Weights of a small image captioner.
Model: 7.06M parameters, encoder patch size [4, 4], decoder width 128.
Training: soap at rate 0.0023, 22900 steps, batches of 64.
Data: trained on regions of photos with short descriptions (Visual Genome), 101725 training examples, 14.4 epochs.
Rows from block 4 of the image encoder of a small image captioner, named by matrix and row number. Rows with one number belong to one neuron. Each number is 200 + 20 x the weight over its row's rms, rounded and kept within 0 to 999. All counts start at 0.
After each neuron's rows are labels from the 100 images, of 14976, where the neuron reaches its highest value: "colour at peak" is the nearest of a few named colours to the mean colour under the peak. Only what is clearly more common there than usual is listed. The data: regions of photos with short descriptions (Visual Genome).
# fc1: MLP up (encoder.blocks.4.mlp.fc1.weight, 480x160), inputs 0-79
# fc2: MLP down (encoder.blocks.4.mlp.fc2.weight, 160x480, transposed), outputs 0-79

fc1.382,178,205,216,189,176,222,202,212,189,174,182,185,203,208,207,197,211,242,219,208,208,190,224,194,173,195,176,235,207,213,217,169,216,199,187,236,203,238,232,198,186,193,214,191,152,162,200,199,222,165,176,226,180,195,168,175,210,248,205,180,194,235,205,194,200,199,210,219,207,192,219,170,186,169,199,177,218,193,197,192
fc2.382,176,173,217,169,216,209,179,195,193,175,170,207,180,159,192,236,201,168,211,210,193,199,204,188,174,202,245,219,215,177,205,226,198,203,208,232,211,192,199,231,169,192,207,185,208,192,202,185,185,188,177,221,211,177,194,169,191,180,176,223,194,198,216,198,244,208,209,189,189,164,196,191,175,210,204,203,189,192,204,154
colour at peak: pink

fc1.375,189,232,214,194,194,184,200,178,213,217,186,187,223,195,178,180,187,194,231,180,217,199,213,242,225,170,207,167,193,212,213,162,181,175,175,241,242,191,231,224,179,233,188,211,214,198,230,242,194,189,194,215,208,204,212,176,191,202,207,201,184,202,218,182,213,214,259,191,190,213,226,191,209,199,229,168,189,202,239,175
fc2.375,215,190,231,169,195,199,173,172,216,193,179,200,207,195,176,210,177,173,218,188,196,219,200,205,200,191,161,182,187,196,185,205,184,207,203,203,179,226,182,192,211,235,215,203,165,236,247,207,234,226,154,208,176,185,179,202,208,212,199,195,168,228,189,219,169,215,249,167,149,200,196,187,169,237,239,201,188,184,205,193
colour at peak: white

fc1.220,193,190,199,232,203,205,177,212,177,217,201,223,238,203,225,195,223,213,225,204,204,160,165,211,196,241,220,211,170,203,197,205,213,215,193,145,211,214,248,160,191,186,182,213,201,164,215,191,191,199,206,212,160,198,180,197,226,202,182,201,199,219,177,221,240,231,199,211,209,194,235,197,240,204,209,175,192,203,176,192
fc2.220,228,196,204,165,235,222,203,175,233,210,187,200,176,224,206,178,229,208,179,191,170,177,176,190,186,178,167,212,155,190,200,214,166,190,189,190,209,200,229,176,231,191,233,190,207,224,211,179,222,221,199,216,200,208,210,214,195,216,180,190,229,159,181,210,183,216,188,251,166,191,212,183,190,217,173,193,204,204,225,202
colour at peak: pink; white

fc1.467,197,196,216,201,197,218,207,220,213,200,196,213,180,199,209,199,144,162,204,229,203,246,235,181,229,189,205,240,209,185,176,226,224,158,195,252,228,198,178,222,204,192,222,231,205,185,206,167,191,179,203,204,199,183,173,221,198,203,215,190,161,172,176,191,169,196,197,182,195,173,207,184,193,185,222,188,189,197,208,206
fc2.467,199,174,207,200,187,209,174,195,235,218,220,203,210,169,178,203,216,173,208,170,199,218,199,195,180,165,216,196,158,199,196,179,173,219,198,214,216,195,187,215,197,205,198,211,173,225,204,219,205,187,231,216,214,207,157,185,193,189,206,189,203,220,191,172,218,182,172,212,228,183,201,233,227,169,190,214,190,208,189,200
colour at peak: pink

fc1.133,221,163,205,184,214,172,196,187,200,210,192,217,229,205,243,213,218,178,186,209,239,216,203,190,173,202,188,189,220,206,172,212,191,186,235,185,205,185,196,210,190,212,219,162,181,209,220,216,211,218,197,183,164,216,193,172,174,176,196,219,171,223,228,185,210,204,203,188,225,241,203,177,231,176,224,211,201,184,203,199
fc2.133,214,190,226,194,211,173,209,163,210,189,167,176,201,196,252,197,205,165,208,213,195,209,206,228,226,199,167,207,196,223,151,207,212,176,200,203,191,180,216,227,205,225,185,173,226,183,197,172,197,218,234,193,202,200,192,194,197,206,224,194,191,206,202,194,220,179,216,216,206,209,200,230,249,224,195,172,178,222,202,209
colour at peak: brown

fc1.439,192,197,190,223,185,218,193,188,198,214,132,201,183,221,193,186,236,198,199,165,198,223,189,193,179,190,203,209,193,233,184,203,178,202,205,194,203,225,206,186,225,193,212,222,240,239,183,160,202,184,205,178,179,172,180,191,235,235,193,157,183,186,196,192,163,217,198,178,209,214,212,230,206,178,196,198,227,183,176,211
fc2.439,216,179,197,214,224,198,176,185,197,202,169,208,192,177,184,195,204,238,192,171,194,203,191,186,219,215,219,192,212,223,226,235,244,159,204,198,195,219,228,230,202,229,215,203,213,238,224,230,198,161,184,214,201,186,203,167,228,200,202,217,179,165,204,240,173,194,210,190,163,198,191,219,199,221,181,237,212,210,174,225
colour at peak: black

fc1.314,225,209,211,246,212,215,238,210,232,196,201,184,191,189,204,194,200,213,236,189,207,204,172,215,208,229,178,241,224,221,229,223,187,187,181,174,218,218,201,224,163,147,186,203,208,212,180,216,193,231,230,202,195,183,185,201,227,211,216,166,218,187,205,199,187,199,214,175,209,162,174,213,205,231,218,180,236,194,197,205
fc2.314,228,214,206,211,197,197,201,173,244,233,227,173,184,183,198,197,193,226,236,226,198,186,182,196,216,208,169,193,199,206,210,211,160,196,136,179,226,208,154,189,184,184,189,231,182,223,193,189,153,178,210,195,193,204,193,209,171,208,211,207,200,189,214,216,158,215,216,212,195,153,159,227,221,208,183,245,202,207,225,219
colour at peak: pink

fc1.464,193,213,187,195,199,194,197,225,273,209,207,200,217,181,171,208,163,205,189,229,226,191,183,214,185,202,214,180,196,211,195,183,198,205,194,190,190,196,222,186,186,173,190,231,200,205,195,211,210,199,214,155,219,193,192,214,208,184,176,203,200,217,194,185,219,189,161,183,216,237,200,188,210,192,201,178,228,231,180,204
fc2.464,231,188,163,206,232,237,186,183,223,187,180,206,215,175,195,232,209,210,205,177,208,170,191,197,212,208,224,194,181,187,240,209,204,207,177,172,203,180,186,197,157,167,177,204,232,208,190,181,241,175,198,194,186,213,143,203,188,181,181,197,153,227,206,208,206,209,212,179,179,238,200,197,168,181,188,188,235,220,207,188
colour at peak: grey

fc1.418,186,225,178,192,174,226,237,205,200,207,196,192,174,186,155,179,202,225,186,211,218,220,141,190,155,167,233,177,222,159,191,205,207,186,189,214,198,175,223,170,207,222,195,198,219,193,201,215,177,173,188,193,195,192,220,213,218,199,224,236,209,187,224,207,191,162,208,173,217,190,194,225,221,201,201,191,204,167,203,168
fc2.418,150,183,214,207,218,173,201,170,215,178,203,163,193,168,166,199,208,185,175,185,183,195,171,230,205,192,192,205,180,151,201,212,189,194,189,204,218,224,203,246,206,174,233,215,180,191,226,214,243,166,230,203,218,198,204,248,208,183,168,216,224,208,177,197,184,190,184,213,195,213,192,219,211,208,220,181,168,190,227,201
colour at peak: grey

fc1.276,199,186,177,205,161,205,209,220,199,164,220,208,186,172,188,203,197,201,180,211,209,206,213,225,205,204,197,194,190,197,218,232,198,181,199,202,209,228,230,180,213,200,217,215,197,230,180,224,217,170,211,187,168,168,180,159,192,201,165,194,183,179,209,195,142,218,204,213,178,237,223,232,208,151,195,209,205,187,214,225
fc2.276,167,216,226,187,187,171,176,218,202,195,209,214,211,184,200,227,185,205,207,224,205,201,193,190,209,210,178,226,210,195,233,193,157,173,181,167,196,218,216,232,182,193,206,194,192,173,202,224,212,185,196,212,194,209,217,173,198,229,183,134,189,186,219,204,194,190,209,247,230,216,211,231,183,206,210,212,200,192,179,202
colour at peak: black

fc1.47,196,210,201,211,191,208,242,206,220,223,196,227,224,187,225,194,223,233,166,197,205,219,208,184,196,214,222,211,208,216,225,177,196,219,204,208,225,180,174,213,193,214,189,226,213,200,203,184,168,157,205,192,207,161,212,228,219,178,219,164,207,174,206,194,192,181,154,200,211,185,210,220,201,203,200,226,205,216,212,169
fc2.47,191,186,224,235,226,201,191,207,206,198,149,216,215,197,197,197,212,186,214,233,210,224,190,171,219,170,210,200,212,168,215,185,148,192,214,194,193,227,210,223,176,211,198,193,198,210,194,207,198,193,228,207,172,205,188,195,230,219,223,199,203,180,181,234,177,189,189,180,201,185,156,216,184,198,212,191,225,189,216,230
colour at peak: pink; purple

fc1.279,222,187,204,185,179,163,204,201,205,182,163,214,232,173,209,207,202,232,222,192,183,197,203,212,201,163,196,215,221,172,204,206,217,202,193,212,170,172,207,196,222,230,179,201,199,162,194,185,137,222,193,210,226,174,202,164,224,203,192,241,191,190,217,180,198,200,190,196,233,222,183,183,221,207,204,157,198,208,211,251
fc2.279,216,212,221,207,210,183,199,223,184,175,178,194,194,208,235,208,190,188,222,212,138,201,230,187,191,176,230,180,176,191,192,219,192,218,162,197,184,217,210,214,205,195,195,213,201,217,214,216,189,242,183,201,227,224,216,207,189,229,227,211,173,175,204,232,200,187,205,223,192,229,199,207,196,197,199,213,216,180,217,202
colour at peak: grey

fc1.240,212,194,196,221,198,210,210,207,178,195,186,214,209,185,210,201,195,207,162,182,203,216,240,245,213,180,167,196,219,215,202,236,173,156,223,191,159,206,197,223,183,198,181,176,199,185,179,165,201,173,215,218,178,197,242,211,166,173,213,222,173,235,227,204,204,197,207,210,180,185,209,188,203,179,196,187,208,228,191,214
fc2.240,172,232,192,200,232,223,220,213,213,191,181,201,179,254,238,195,191,200,214,198,205,185,225,172,222,196,227,214,176,229,203,208,208,203,192,244,182,194,162,189,202,208,195,201,165,168,164,167,212,221,201,209,171,219,187,203,193,209,225,200,229,182,189,205,200,214,235,217,210,232,217,194,171,182,202,197,210,198,217,218
colour at peak: grey

fc1.95,174,213,234,192,207,219,196,237,203,200,168,209,196,162,192,201,200,198,175,217,219,205,205,172,203,188,181,198,184,197,201,182,221,191,218,228,236,206,200,229,151,204,194,190,158,227,147,208,170,207,220,178,183,196,224,175,202,219,203,182,187,170,203,182,149,218,191,180,187,203,222,200,193,179,212,206,181,219,232,209
fc2.95,225,186,243,234,208,193,198,197,192,242,183,173,159,164,185,212,183,220,191,204,200,228,183,200,194,173,217,205,215,178,193,208,191,221,215,208,214,242,190,179,179,166,220,195,203,230,198,193,219,173,220,183,187,184,185,192,221,196,195,192,177,212,193,196,202,143,188,186,190,220,216,184,194,192,215,220,158,199,191,213
colour at peak: brown

fc1.320,188,204,191,194,208,220,196,242,195,209,168,201,183,197,229,196,184,209,178,167,209,187,180,196,165,190,152,190,227,202,178,211,180,181,204,191,189,171,153,223,225,200,200,199,226,214,194,189,155,174,239,168,217,196,200,184,204,199,173,203,186,209,204,209,194,253,197,179,214,225,191,240,219,194,205,200,199,198,177,214
fc2.320,208,250,215,212,196,214,194,259,174,207,203,209,203,191,223,211,217,195,218,204,178,179,174,188,197,222,168,211,218,179,198,199,184,188,201,220,241,174,238,211,234,195,215,179,203,211,232,212,208,207,191,195,205,227,237,186,212,208,181,213,216,212,203,221,211,209,215,216,191,164,181,228,184,191,215,214,218,193,186,184
colour at peak: black

fc1.92,217,187,217,188,181,191,220,184,205,178,186,213,236,182,183,208,165,192,171,211,216,209,188,192,237,216,193,195,177,183,223,197,188,223,214,189,177,194,207,220,156,193,172,175,204,228,198,205,196,180,186,188,209,174,221,207,186,191,183,182,189,219,228,172,210,186,220,188,180,206,209,197,216,198,213,233,169,212,186,195
fc2.92,212,210,181,228,182,189,178,182,225,220,222,177,200,202,216,208,224,176,184,199,204,157,179,179,202,193,201,213,192,228,190,174,155,185,192,223,145,181,186,204,221,200,204,244,201,207,223,190,217,182,186,223,190,212,234,179,213,218,193,208,185,200,157,186,197,195,189,187,182,223,211,190,233,205,222,203,237,205,197,198
colour at peak: black

fc1.321,221,167,216,159,180,188,225,191,186,236,243,173,236,234,190,221,198,227,221,212,216,209,209,141,189,200,157,189,193,204,180,210,241,212,174,204,158,215,201,202,168,211,217,206,186,207,199,210,209,208,219,207,191,199,166,187,210,231,196,192,180,183,214,198,204,214,193,202,199,191,219,235,210,214,178,189,173,185,194,179
fc2.321,223,184,225,165,193,162,234,201,173,205,186,227,209,196,221,190,189,223,168,201,219,202,222,179,208,212,192,231,213,252,216,223,202,179,209,191,179,196,208,202,205,229,193,184,229,203,210,211,203,207,205,156,207,218,217,191,210,190,213,189,195,208,187,237,207,202,204,192,211,204,235,212,162,203,198,178,213,187,245,201
colour at peak: grey

fc1.237,174,195,212,217,224,196,217,208,190,208,156,183,177,223,212,178,215,197,159,200,172,211,190,166,208,196,213,211,188,197,208,201,193,165,208,192,190,183,200,186,174,213,221,194,174,185,187,225,226,187,187,210,166,189,226,192,195,204,197,199,233,205,174,215,210,208,188,189,220,188,211,218,208,188,186,217,184,200,175,232
fc2.237,186,163,213,202,224,163,211,200,202,187,184,202,176,195,213,220,239,220,186,212,192,220,208,206,203,174,203,217,215,200,180,208,210,205,196,215,186,216,200,203,197,194,151,204,174,240,193,231,207,187,192,210,212,252,192,182,229,188,188,250,169,202,198,171,171,174,209,185,217,186,195,179,200,193,209,184,209,212,193,224
colour at peak: pink