Rows from block 10 of the image encoder of a small image captioner, named by matrix and row number. Rows with one number belong to one neuron. Each number is 50 + 10 x the weight over its row's rms, rounded and kept within 0 to 99. All counts start at 0.
After each neuron's rows are labels from the 100 images, of 14976, where the neuron reaches its highest value: "top examples" is what is common among them. Only what is clearly more common there than usual is listed. The data: regions of photos with short descriptions (Visual Genome). In brackets: how many of the 100.
# fc1: MLP up (encoder.blocks.10.mlp.fc1.weight, 480x160), inputs 108-159
# fc2: MLP down (encoder.blocks.10.mlp.fc2.weight, 160x480, transposed), outputs 108-159

fc1.9:59 28 39 42 54 45 39 60 56 48 60 32 74 54 53 52 54 44 53 51 38 54 51 55 47 43 34 35 54 56 60 48 50 53 52 61 77 42 58 63 44 45 66 46 54 56 54 55 47 59 47 37
fc2.9:48 41 63 57 48 52 55 41 59 48 45 53 55 69 24 62 51 35 38 47 44 49 55 65 40 27 50 40 53 66 45 46 54 53 64 46 53 49 43 57 57 62 63 46 48 45 49 38 54 47 44 47
top examples: text has "sign" (34)

fc1.429:48 45 48 47 41 45 49 52 59 54 49 40 75 33 48 56 40 49 40 43 54 53 57 50 56 33 39 51 53 52 44 47 51 22 51 40 33 50 62 48 55 59 44 34 54 57 59 60 61 58 51 44
fc2.429:33 69 45 42 50 51 51 46 53 51 63 38 45 39 75 60 40 46 51 47 62 43 36 49 55 32 50 42 30 42 44 46 59 55 59 42 50 51 52 68 60 69 46 62 55 64 43 34 54 51 38 48
top examples: text has "sign" (30); text has "red" (30); text has "white" (28)

fc1.297:53 55 51 60 62 29 39 48 40 49 41 62 36 41 54 58 51 36 31 61 46 48 51 41 43 38 38 46 70 54 36 42 53 46 61 60 63 65 53 56 63 55 44 38 39 57 53 47 35 44 54 51
fc2.297:46 70 53 34 60 56 59 33 62 50 69 48 46 46 54 51 51 71 37 66 55 40 55 60 57 45 36 43 39 43 59 50 51 45 56 61 52 50 51 37 47 62 37 54 57 76 36 50 54 59 46 36
top examples: text has "zebra" (48)

fc1.270:52 45 48 53 44 49 45 55 49 51 41 34 40 57 63 48 47 47 45 44 38 53 51 43 52 48 60 54 49 32 39 71 59 53 40 62 43 39 58 52 38 45 60 31 54 50 63 58 59 34 57 46
fc2.270:61 46 60 47 50 45 68 39 47 37 58 48 56 64 50 53 51 62 49 48 53 55 54 56 59 38 37 55 36 37 42 67 61 52 58 45 65 44 47 44 22 44 40 35 61 35 34 80 51 47 31 81
top examples: text has "bus" (53)

fc1.456:51 43 47 67 49 55 48 31 30 45 35 43 23 58 40 55 46 47 48 59 53 55 61 48 33 55 43 45 58 53 45 66 49 39 55 59 40 40 42 48 40 62 52 53 49 33 39 59 52 66 51 38
fc2.456:54 58 51 35 36 44 53 54 45 67 37 38 31 66 48 53 49 51 61 57 34 51 52 39 39 56 65 44 39 43 55 46 40 45 47 57 57 72 76 31 65 38 37 40 52 66 39 59 56 56 58 51
top examples: text has "pizza" (25)

fc1.389:37 37 62 48 60 46 39 47 44 47 57 53 68 54 51 59 55 59 47 57 57 50 49 54 37 58 55 46 51 56 57 44 55 49 55 51 45 54 49 51 51 52 51 33 47 21 57 59 57 56 34 64
fc2.389:50 34 49 50 38 66 67 52 71 43 59 62 56 56 55 51 55 45 48 54 53 39 34 46 47 64 48 59 39 55 25 55 42 37 38 49 58 52 41 55 48 68 34 49 52 56 52 61 42 64 56 42
top examples: text has "pizza" (25)

fc1.411:49 54 60 48 56 56 50 30 53 66 46 44 40 45 43 61 47 65 47 59 21 35 53 44 59 45 65 48 41 51 50 35 50 26 55 55 35 50 57 52 52 49 48 54 37 50 39 49 45 60 53 48
fc2.411:62 52 37 37 47 28 68 46 32 53 32 50 53 40 77 44 63 50 49 56 56 57 34 62 56 50 35 52 36 50 38 46 38 49 54 51 54 65 35 52 57 53 40 34 63 47 56 42 67 39 62 47
top examples: text has "bus" (25)

fc1.310:76 54 44 47 50 39 46 42 40 79 57 63 46 67 53 55 46 49 43 58 46 56 61 55 60 65 33 43 49 64 30 37 56 66 46 49 56 52 41 52 58 65 51 37 64 37 55 32 53 51 64 45
fc2.310:44 45 61 46 31 45 41 48 50 53 72 61 51 75 33 52 43 44 45 39 59 27 51 45 41 60 47 53 44 60 44 48 39 39 61 56 45 55 35 58 49 56 32 46 55 56 54 56 51 55 51 44
top examples: text has "man" (28); text has "green" (25)

fc1.121:60 58 62 43 42 56 47 39 57 46 47 54 53 51 62 49 38 38 61 48 34 47 62 21 43 48 51 42 60 41 51 45 53 48 56 54 52 51 43 57 61 60 58 72 44 53 58 53 55 55 44 55
fc2.121:68 65 61 44 35 52 29 52 44 43 54 56 46 42 39 54 42 54 67 49 40 61 58 30 56 53 42 52 40 19 52 54 46 61 49 36 47 56 60 48 62 65 44 46 54 50 75 51 46 48 49 51
top examples: text has "horse" (55); text has "brown" (30)

fc1.268:75 61 44 37 61 54 46 55 38 63 38 53 52 45 45 41 35 48 50 64 52 43 49 61 51 52 52 60 56 55 66 41 18 35 42 37 64 45 53 51 50 43 59 41 47 35 49 60 34 59 46 58
fc2.268:51 46 56 42 70 41 64 35 64 66 48 50 46 48 41 59 56 42 55 64 42 43 48 62 55 44 42 51 37 52 51 51 40 51 60 42 49 41 52 31 43 62 49 35 65 62 67 43 73 40 36 59
top examples: text has "sign" (29)

fc1.163:32 39 53 56 72 25 47 32 30 51 31 52 37 66 51 51 60 59 51 52 45 71 48 68 46 48 47 42 39 45 40 60 53 39 44 40 57 61 40 68 49 78 61 53 45 52 56 44 66 47 49 47
fc2.163:47 58 54 41 40 58 63 60 43 47 43 45 42 42 53 44 49 44 61 56 30 37 47 27 40 61 55 54 54 43 43 52 39 48 60 48 53 44 40 57 64 55 35 67 42 54 36 56 35 68 52 58
top examples: text has "pizza" (26)

fc1.284:35 53 56 54 46 41 62 56 52 55 52 54 38 48 56 45 58 60 63 53 52 58 47 54 46 62 53 57 68 36 49 36 67 49 62 54 67 37 63 51 49 38 48 49 66 55 57 53 63 31 36 41
fc2.284:49 35 68 50 50 53 62 33 34 52 64 56 53 51 58 47 60 59 57 35 58 54 31 54 50 65 39 47 47 55 54 39 45 45 61 47 35 68 61 25 54 62 45 40 57 64 52 36 49 53 56 40
top examples: text has "bus" (53)

fc1.34:42 51 44 42 30 56 50 59 46 49 46 44 53 55 58 66 30 49 49 42 46 57 26 53 44 41 53 56 49 48 50 47 34 50 45 55 36 43 33 62 50 39 52 54 38 71 33 47 61 69 64 50
fc2.34:54 40 42 27 42 45 52 43 52 54 41 54 41 57 49 63 39 47 46 39 44 52 35 69 55 48 31 58 46 53 52 53 51 50 42 42 53 64 50 79 51 46 54 46 50 55 53 56 45 61 74 29
top examples: text has "train" (44); text has "tracks" (25)

fc1.407:31 49 53 45 68 57 33 52 77 67 38 62 68 62 45 59 36 67 55 47 52 54 40 41 34 39 44 27 52 70 53 35 64 62 45 57 41 51 56 46 53 51 62 49 62 35 50 40 48 42 43 54
fc2.407:46 49 42 56 44 72 52 58 63 63 46 43 58 45 47 74 58 45 67 50 38 56 64 31 48 42 54 33 54 40 37 59 49 56 33 33 55 63 59 46 35 46 36 55 51 39 56 50 56 55 33 46
top examples: text has "sign" (29)

fc1.189:73 49 47 50 52 63 28 50 28 51 50 47 53 43 64 62 41 49 69 54 44 40 51 18 59 27 61 40 41 25 47 45 54 49 48 38 51 53 49 50 63 49 37 64 50 53 56 57 55 40 40 66
fc2.189:43 50 56 47 41 57 30 42 34 51 53 55 52 40 46 39 29 67 60 62 29 17 48 38 35 54 52 34 49 54 48 56 51 50 52 55 55 53 44 48 61 57 41 57 62 64 56 47 45 53 51 54
top examples: text has "horse" (32); text has "brown" (25)

fc1.353:58 68 45 33 35 49 56 73 59 54 47 67 43 41 67 48 46 52 48 41 35 50 40 44 50 48 53 61 53 54 45 70 35 56 54 48 40 58 49 50 36 47 46 37 55 36 42 56 67 56 57 56
fc2.353:38 48 51 33 53 51 48 51 71 54 48 66 58 45 46 55 56 63 54 52 60 59 54 56 62 44 57 45 27 46 51 47 53 56 53 53 59 34 64 52 42 49 47 58 68 53 63 53 84 55 42 52
top examples: text has "man" (33)

fc1.467:52 48 58 57 35 56 58 54 43 40 36 75 45 55 40 73 55 64 38 44 53 63 47 61 32 39 47 61 51 26 52 45 53 56 51 52 68 58 50 48 40 48 49 48 48 39 51 76 46 50 29 55
fc2.467:50 35 47 67 58 46 47 54 54 32 75 50 33 69 50 39 46 52 42 41 47 68 49 59 78 31 48 63 47 60 56 59 50 37 54 50 37 59 45 50 61 37 50 44 38 47 43 45 36 55 74 44
top examples: text has "sign" (45)

fc1.209:40 49 48 46 31 49 36 66 56 45 42 24 34 42 64 52 50 46 61 33 33 66 36 36 53 44 51 53 65 43 46 41 66 49 64 58 63 50 59 66 65 71 43 39 42 52 36 55 54 51 55 37
fc2.209:58 38 49 31 50 57 73 52 69 46 44 48 49 54 55 45 45 72 46 31 47 36 53 38 48 55 51 59 43 38 55 54 45 49 54 58 35 55 59 56 20 36 58 25 55 59 41 48 42 52 37 42
top examples: text has "train" (57)

fc1.190:46 35 48 52 43 33 63 44 44 47 51 60 58 50 50 75 45 47 49 50 62 58 63 32 59 46 55 62 71 58 48 31 48 62 47 43 59 60 53 49 61 50 50 68 46 48 46 59 58 47 48 47
fc2.190:34 42 50 59 38 36 64 74 59 50 41 62 54 49 45 61 54 57 58 53 46 57 42 47 60 45 54 49 45 35 53 46 43 45 29 60 45 40 34 56 51 43 53 44 54 50 66 52 61 54 42 53
top examples: text has "man" (25)

fc1.262:36 38 48 53 57 42 46 42 50 42 50 48 46 37 57 50 77 40 40 51 51 63 50 58 40 57 34 59 60 46 76 59 56 54 68 38 66 36 61 46 50 56 35 40 66 60 66 45 36 58 53 49
fc2.262:45 35 52 43 53 46 47 52 38 55 62 40 39 57 66 53 49 57 50 39 57 54 36 38 50 39 40 57 43 45 54 51 52 38 44 56 58 60 55 49 44 56 53 36 50 70 64 40 46 42 64 48
top examples: text has "baseball" (26)

fc1.119:56 23 38 67 50 50 55 63 44 54 47 46 51 38 38 43 55 49 48 68 59 41 57 35 78 32 38 48 40 49 50 40 39 53 54 45 56 54 77 70 51 59 32 39 55 58 39 48 56 55 16 65
fc2.119:55 57 56 52 46 52 48 27 36 44 67 50 52 33 60 51 56 62 74 55 42 54 50 56 42 52 49 33 45 60 33 46 57 60 38 51 38 52 82 37 35 47 46 44 43 33 32 50 35 73 50 45
top examples: text has "sign" (26)

fc1.64:45 56 48 56 51 47 50 55 41 54 53 33 40 64 56 64 50 28 52 73 62 48 56 55 51 36 39 47 50 42 51 58 32 73 36 46 50 68 61 43 53 55 47 55 64 47 51 67 53 61 41 51
fc2.64:34 60 55 57 42 24 47 50 55 41 53 26 50 52 46 51 50 50 48 47 44 47 54 59 30 56 46 43 53 54 49 45 48 67 37 47 65 44 61 64 51 47 39 46 42 61 39 67 41 57 46 43
top examples: text has "horse" (26)

fc1.33:50 55 62 67 44 56 45 58 54 46 42 51 50 45 51 55 39 58 53 60 39 44 59 47 54 55 60 49 67 48 63 45 50 41 56 52 33 51 68 56 46 57 57 41 43 41 51 48 54 54 69 47
fc2.33:58 49 47 51 47 38 68 32 55 54 40 57 32 42 63 53 51 47 40 60 45 57 54 36 55 50 46 59 36 61 34 42 54 65 50 55 43 58 47 52 49 44 42 54 53 54 36 45 44 38 68 45
top examples: text has "bus" (36)

fc1.31:43 40 38 58 41 56 36 47 54 45 53 59 35 58 34 51 51 50 59 41 53 53 38 48 51 42 42 61 70 54 35 26 52 45 34 49 66 29 48 44 76 49 43 54 43 54 31 46 49 45 59 49
fc2.31:28 48 59 54 50 66 45 60 49 57 43 64 54 40 46 53 40 56 38 44 60 54 42 55 44 40 36 69 51 50 50 57 51 51 49 57 43 21 50 49 45 54 58 42 61 60 63 43 33 64 45 53
top examples: text has "zebra" (74)

fc1.147:31 44 45 38 42 54 57 49 57 60 61 57 35 54 53 63 43 46 66 52 49 55 44 55 45 40 41 49 60 60 48 45 62 36 54 38 60 23 52 44 75 46 40 57 56 66 50 32 70 48 64 59
fc2.147:49 52 47 62 36 35 55 54 42 60 57 47 41 51 43 36 49 68 66 59 59 52 31 60 22 59 34 55 49 44 55 49 65 40 46 42 54 33 37 50 71 55 56 54 60 36 38 43 60 45 38 54
top examples: text has "zebra" (75)

fc1.452:35 54 62 46 57 57 37 46 64 65 41 68 52 38 51 52 54 47 43 41 55 41 46 42 50 60 50 53 48 50 47 41 22 33 66 54 54 50 52 51 46 60 48 42 64 49 50 51 56 59 47 48
fc2.452:40 47 60 50 77 62 35 53 70 58 48 32 49 31 49 45 44 55 59 46 36 22 50 42 42 63 49 58 50 46 60 54 50 44 64 30 45 49 60 55 50 50 61 47 60 68 38 45 47 55 52 45
top examples: text has "man" (47); text has "black" (27)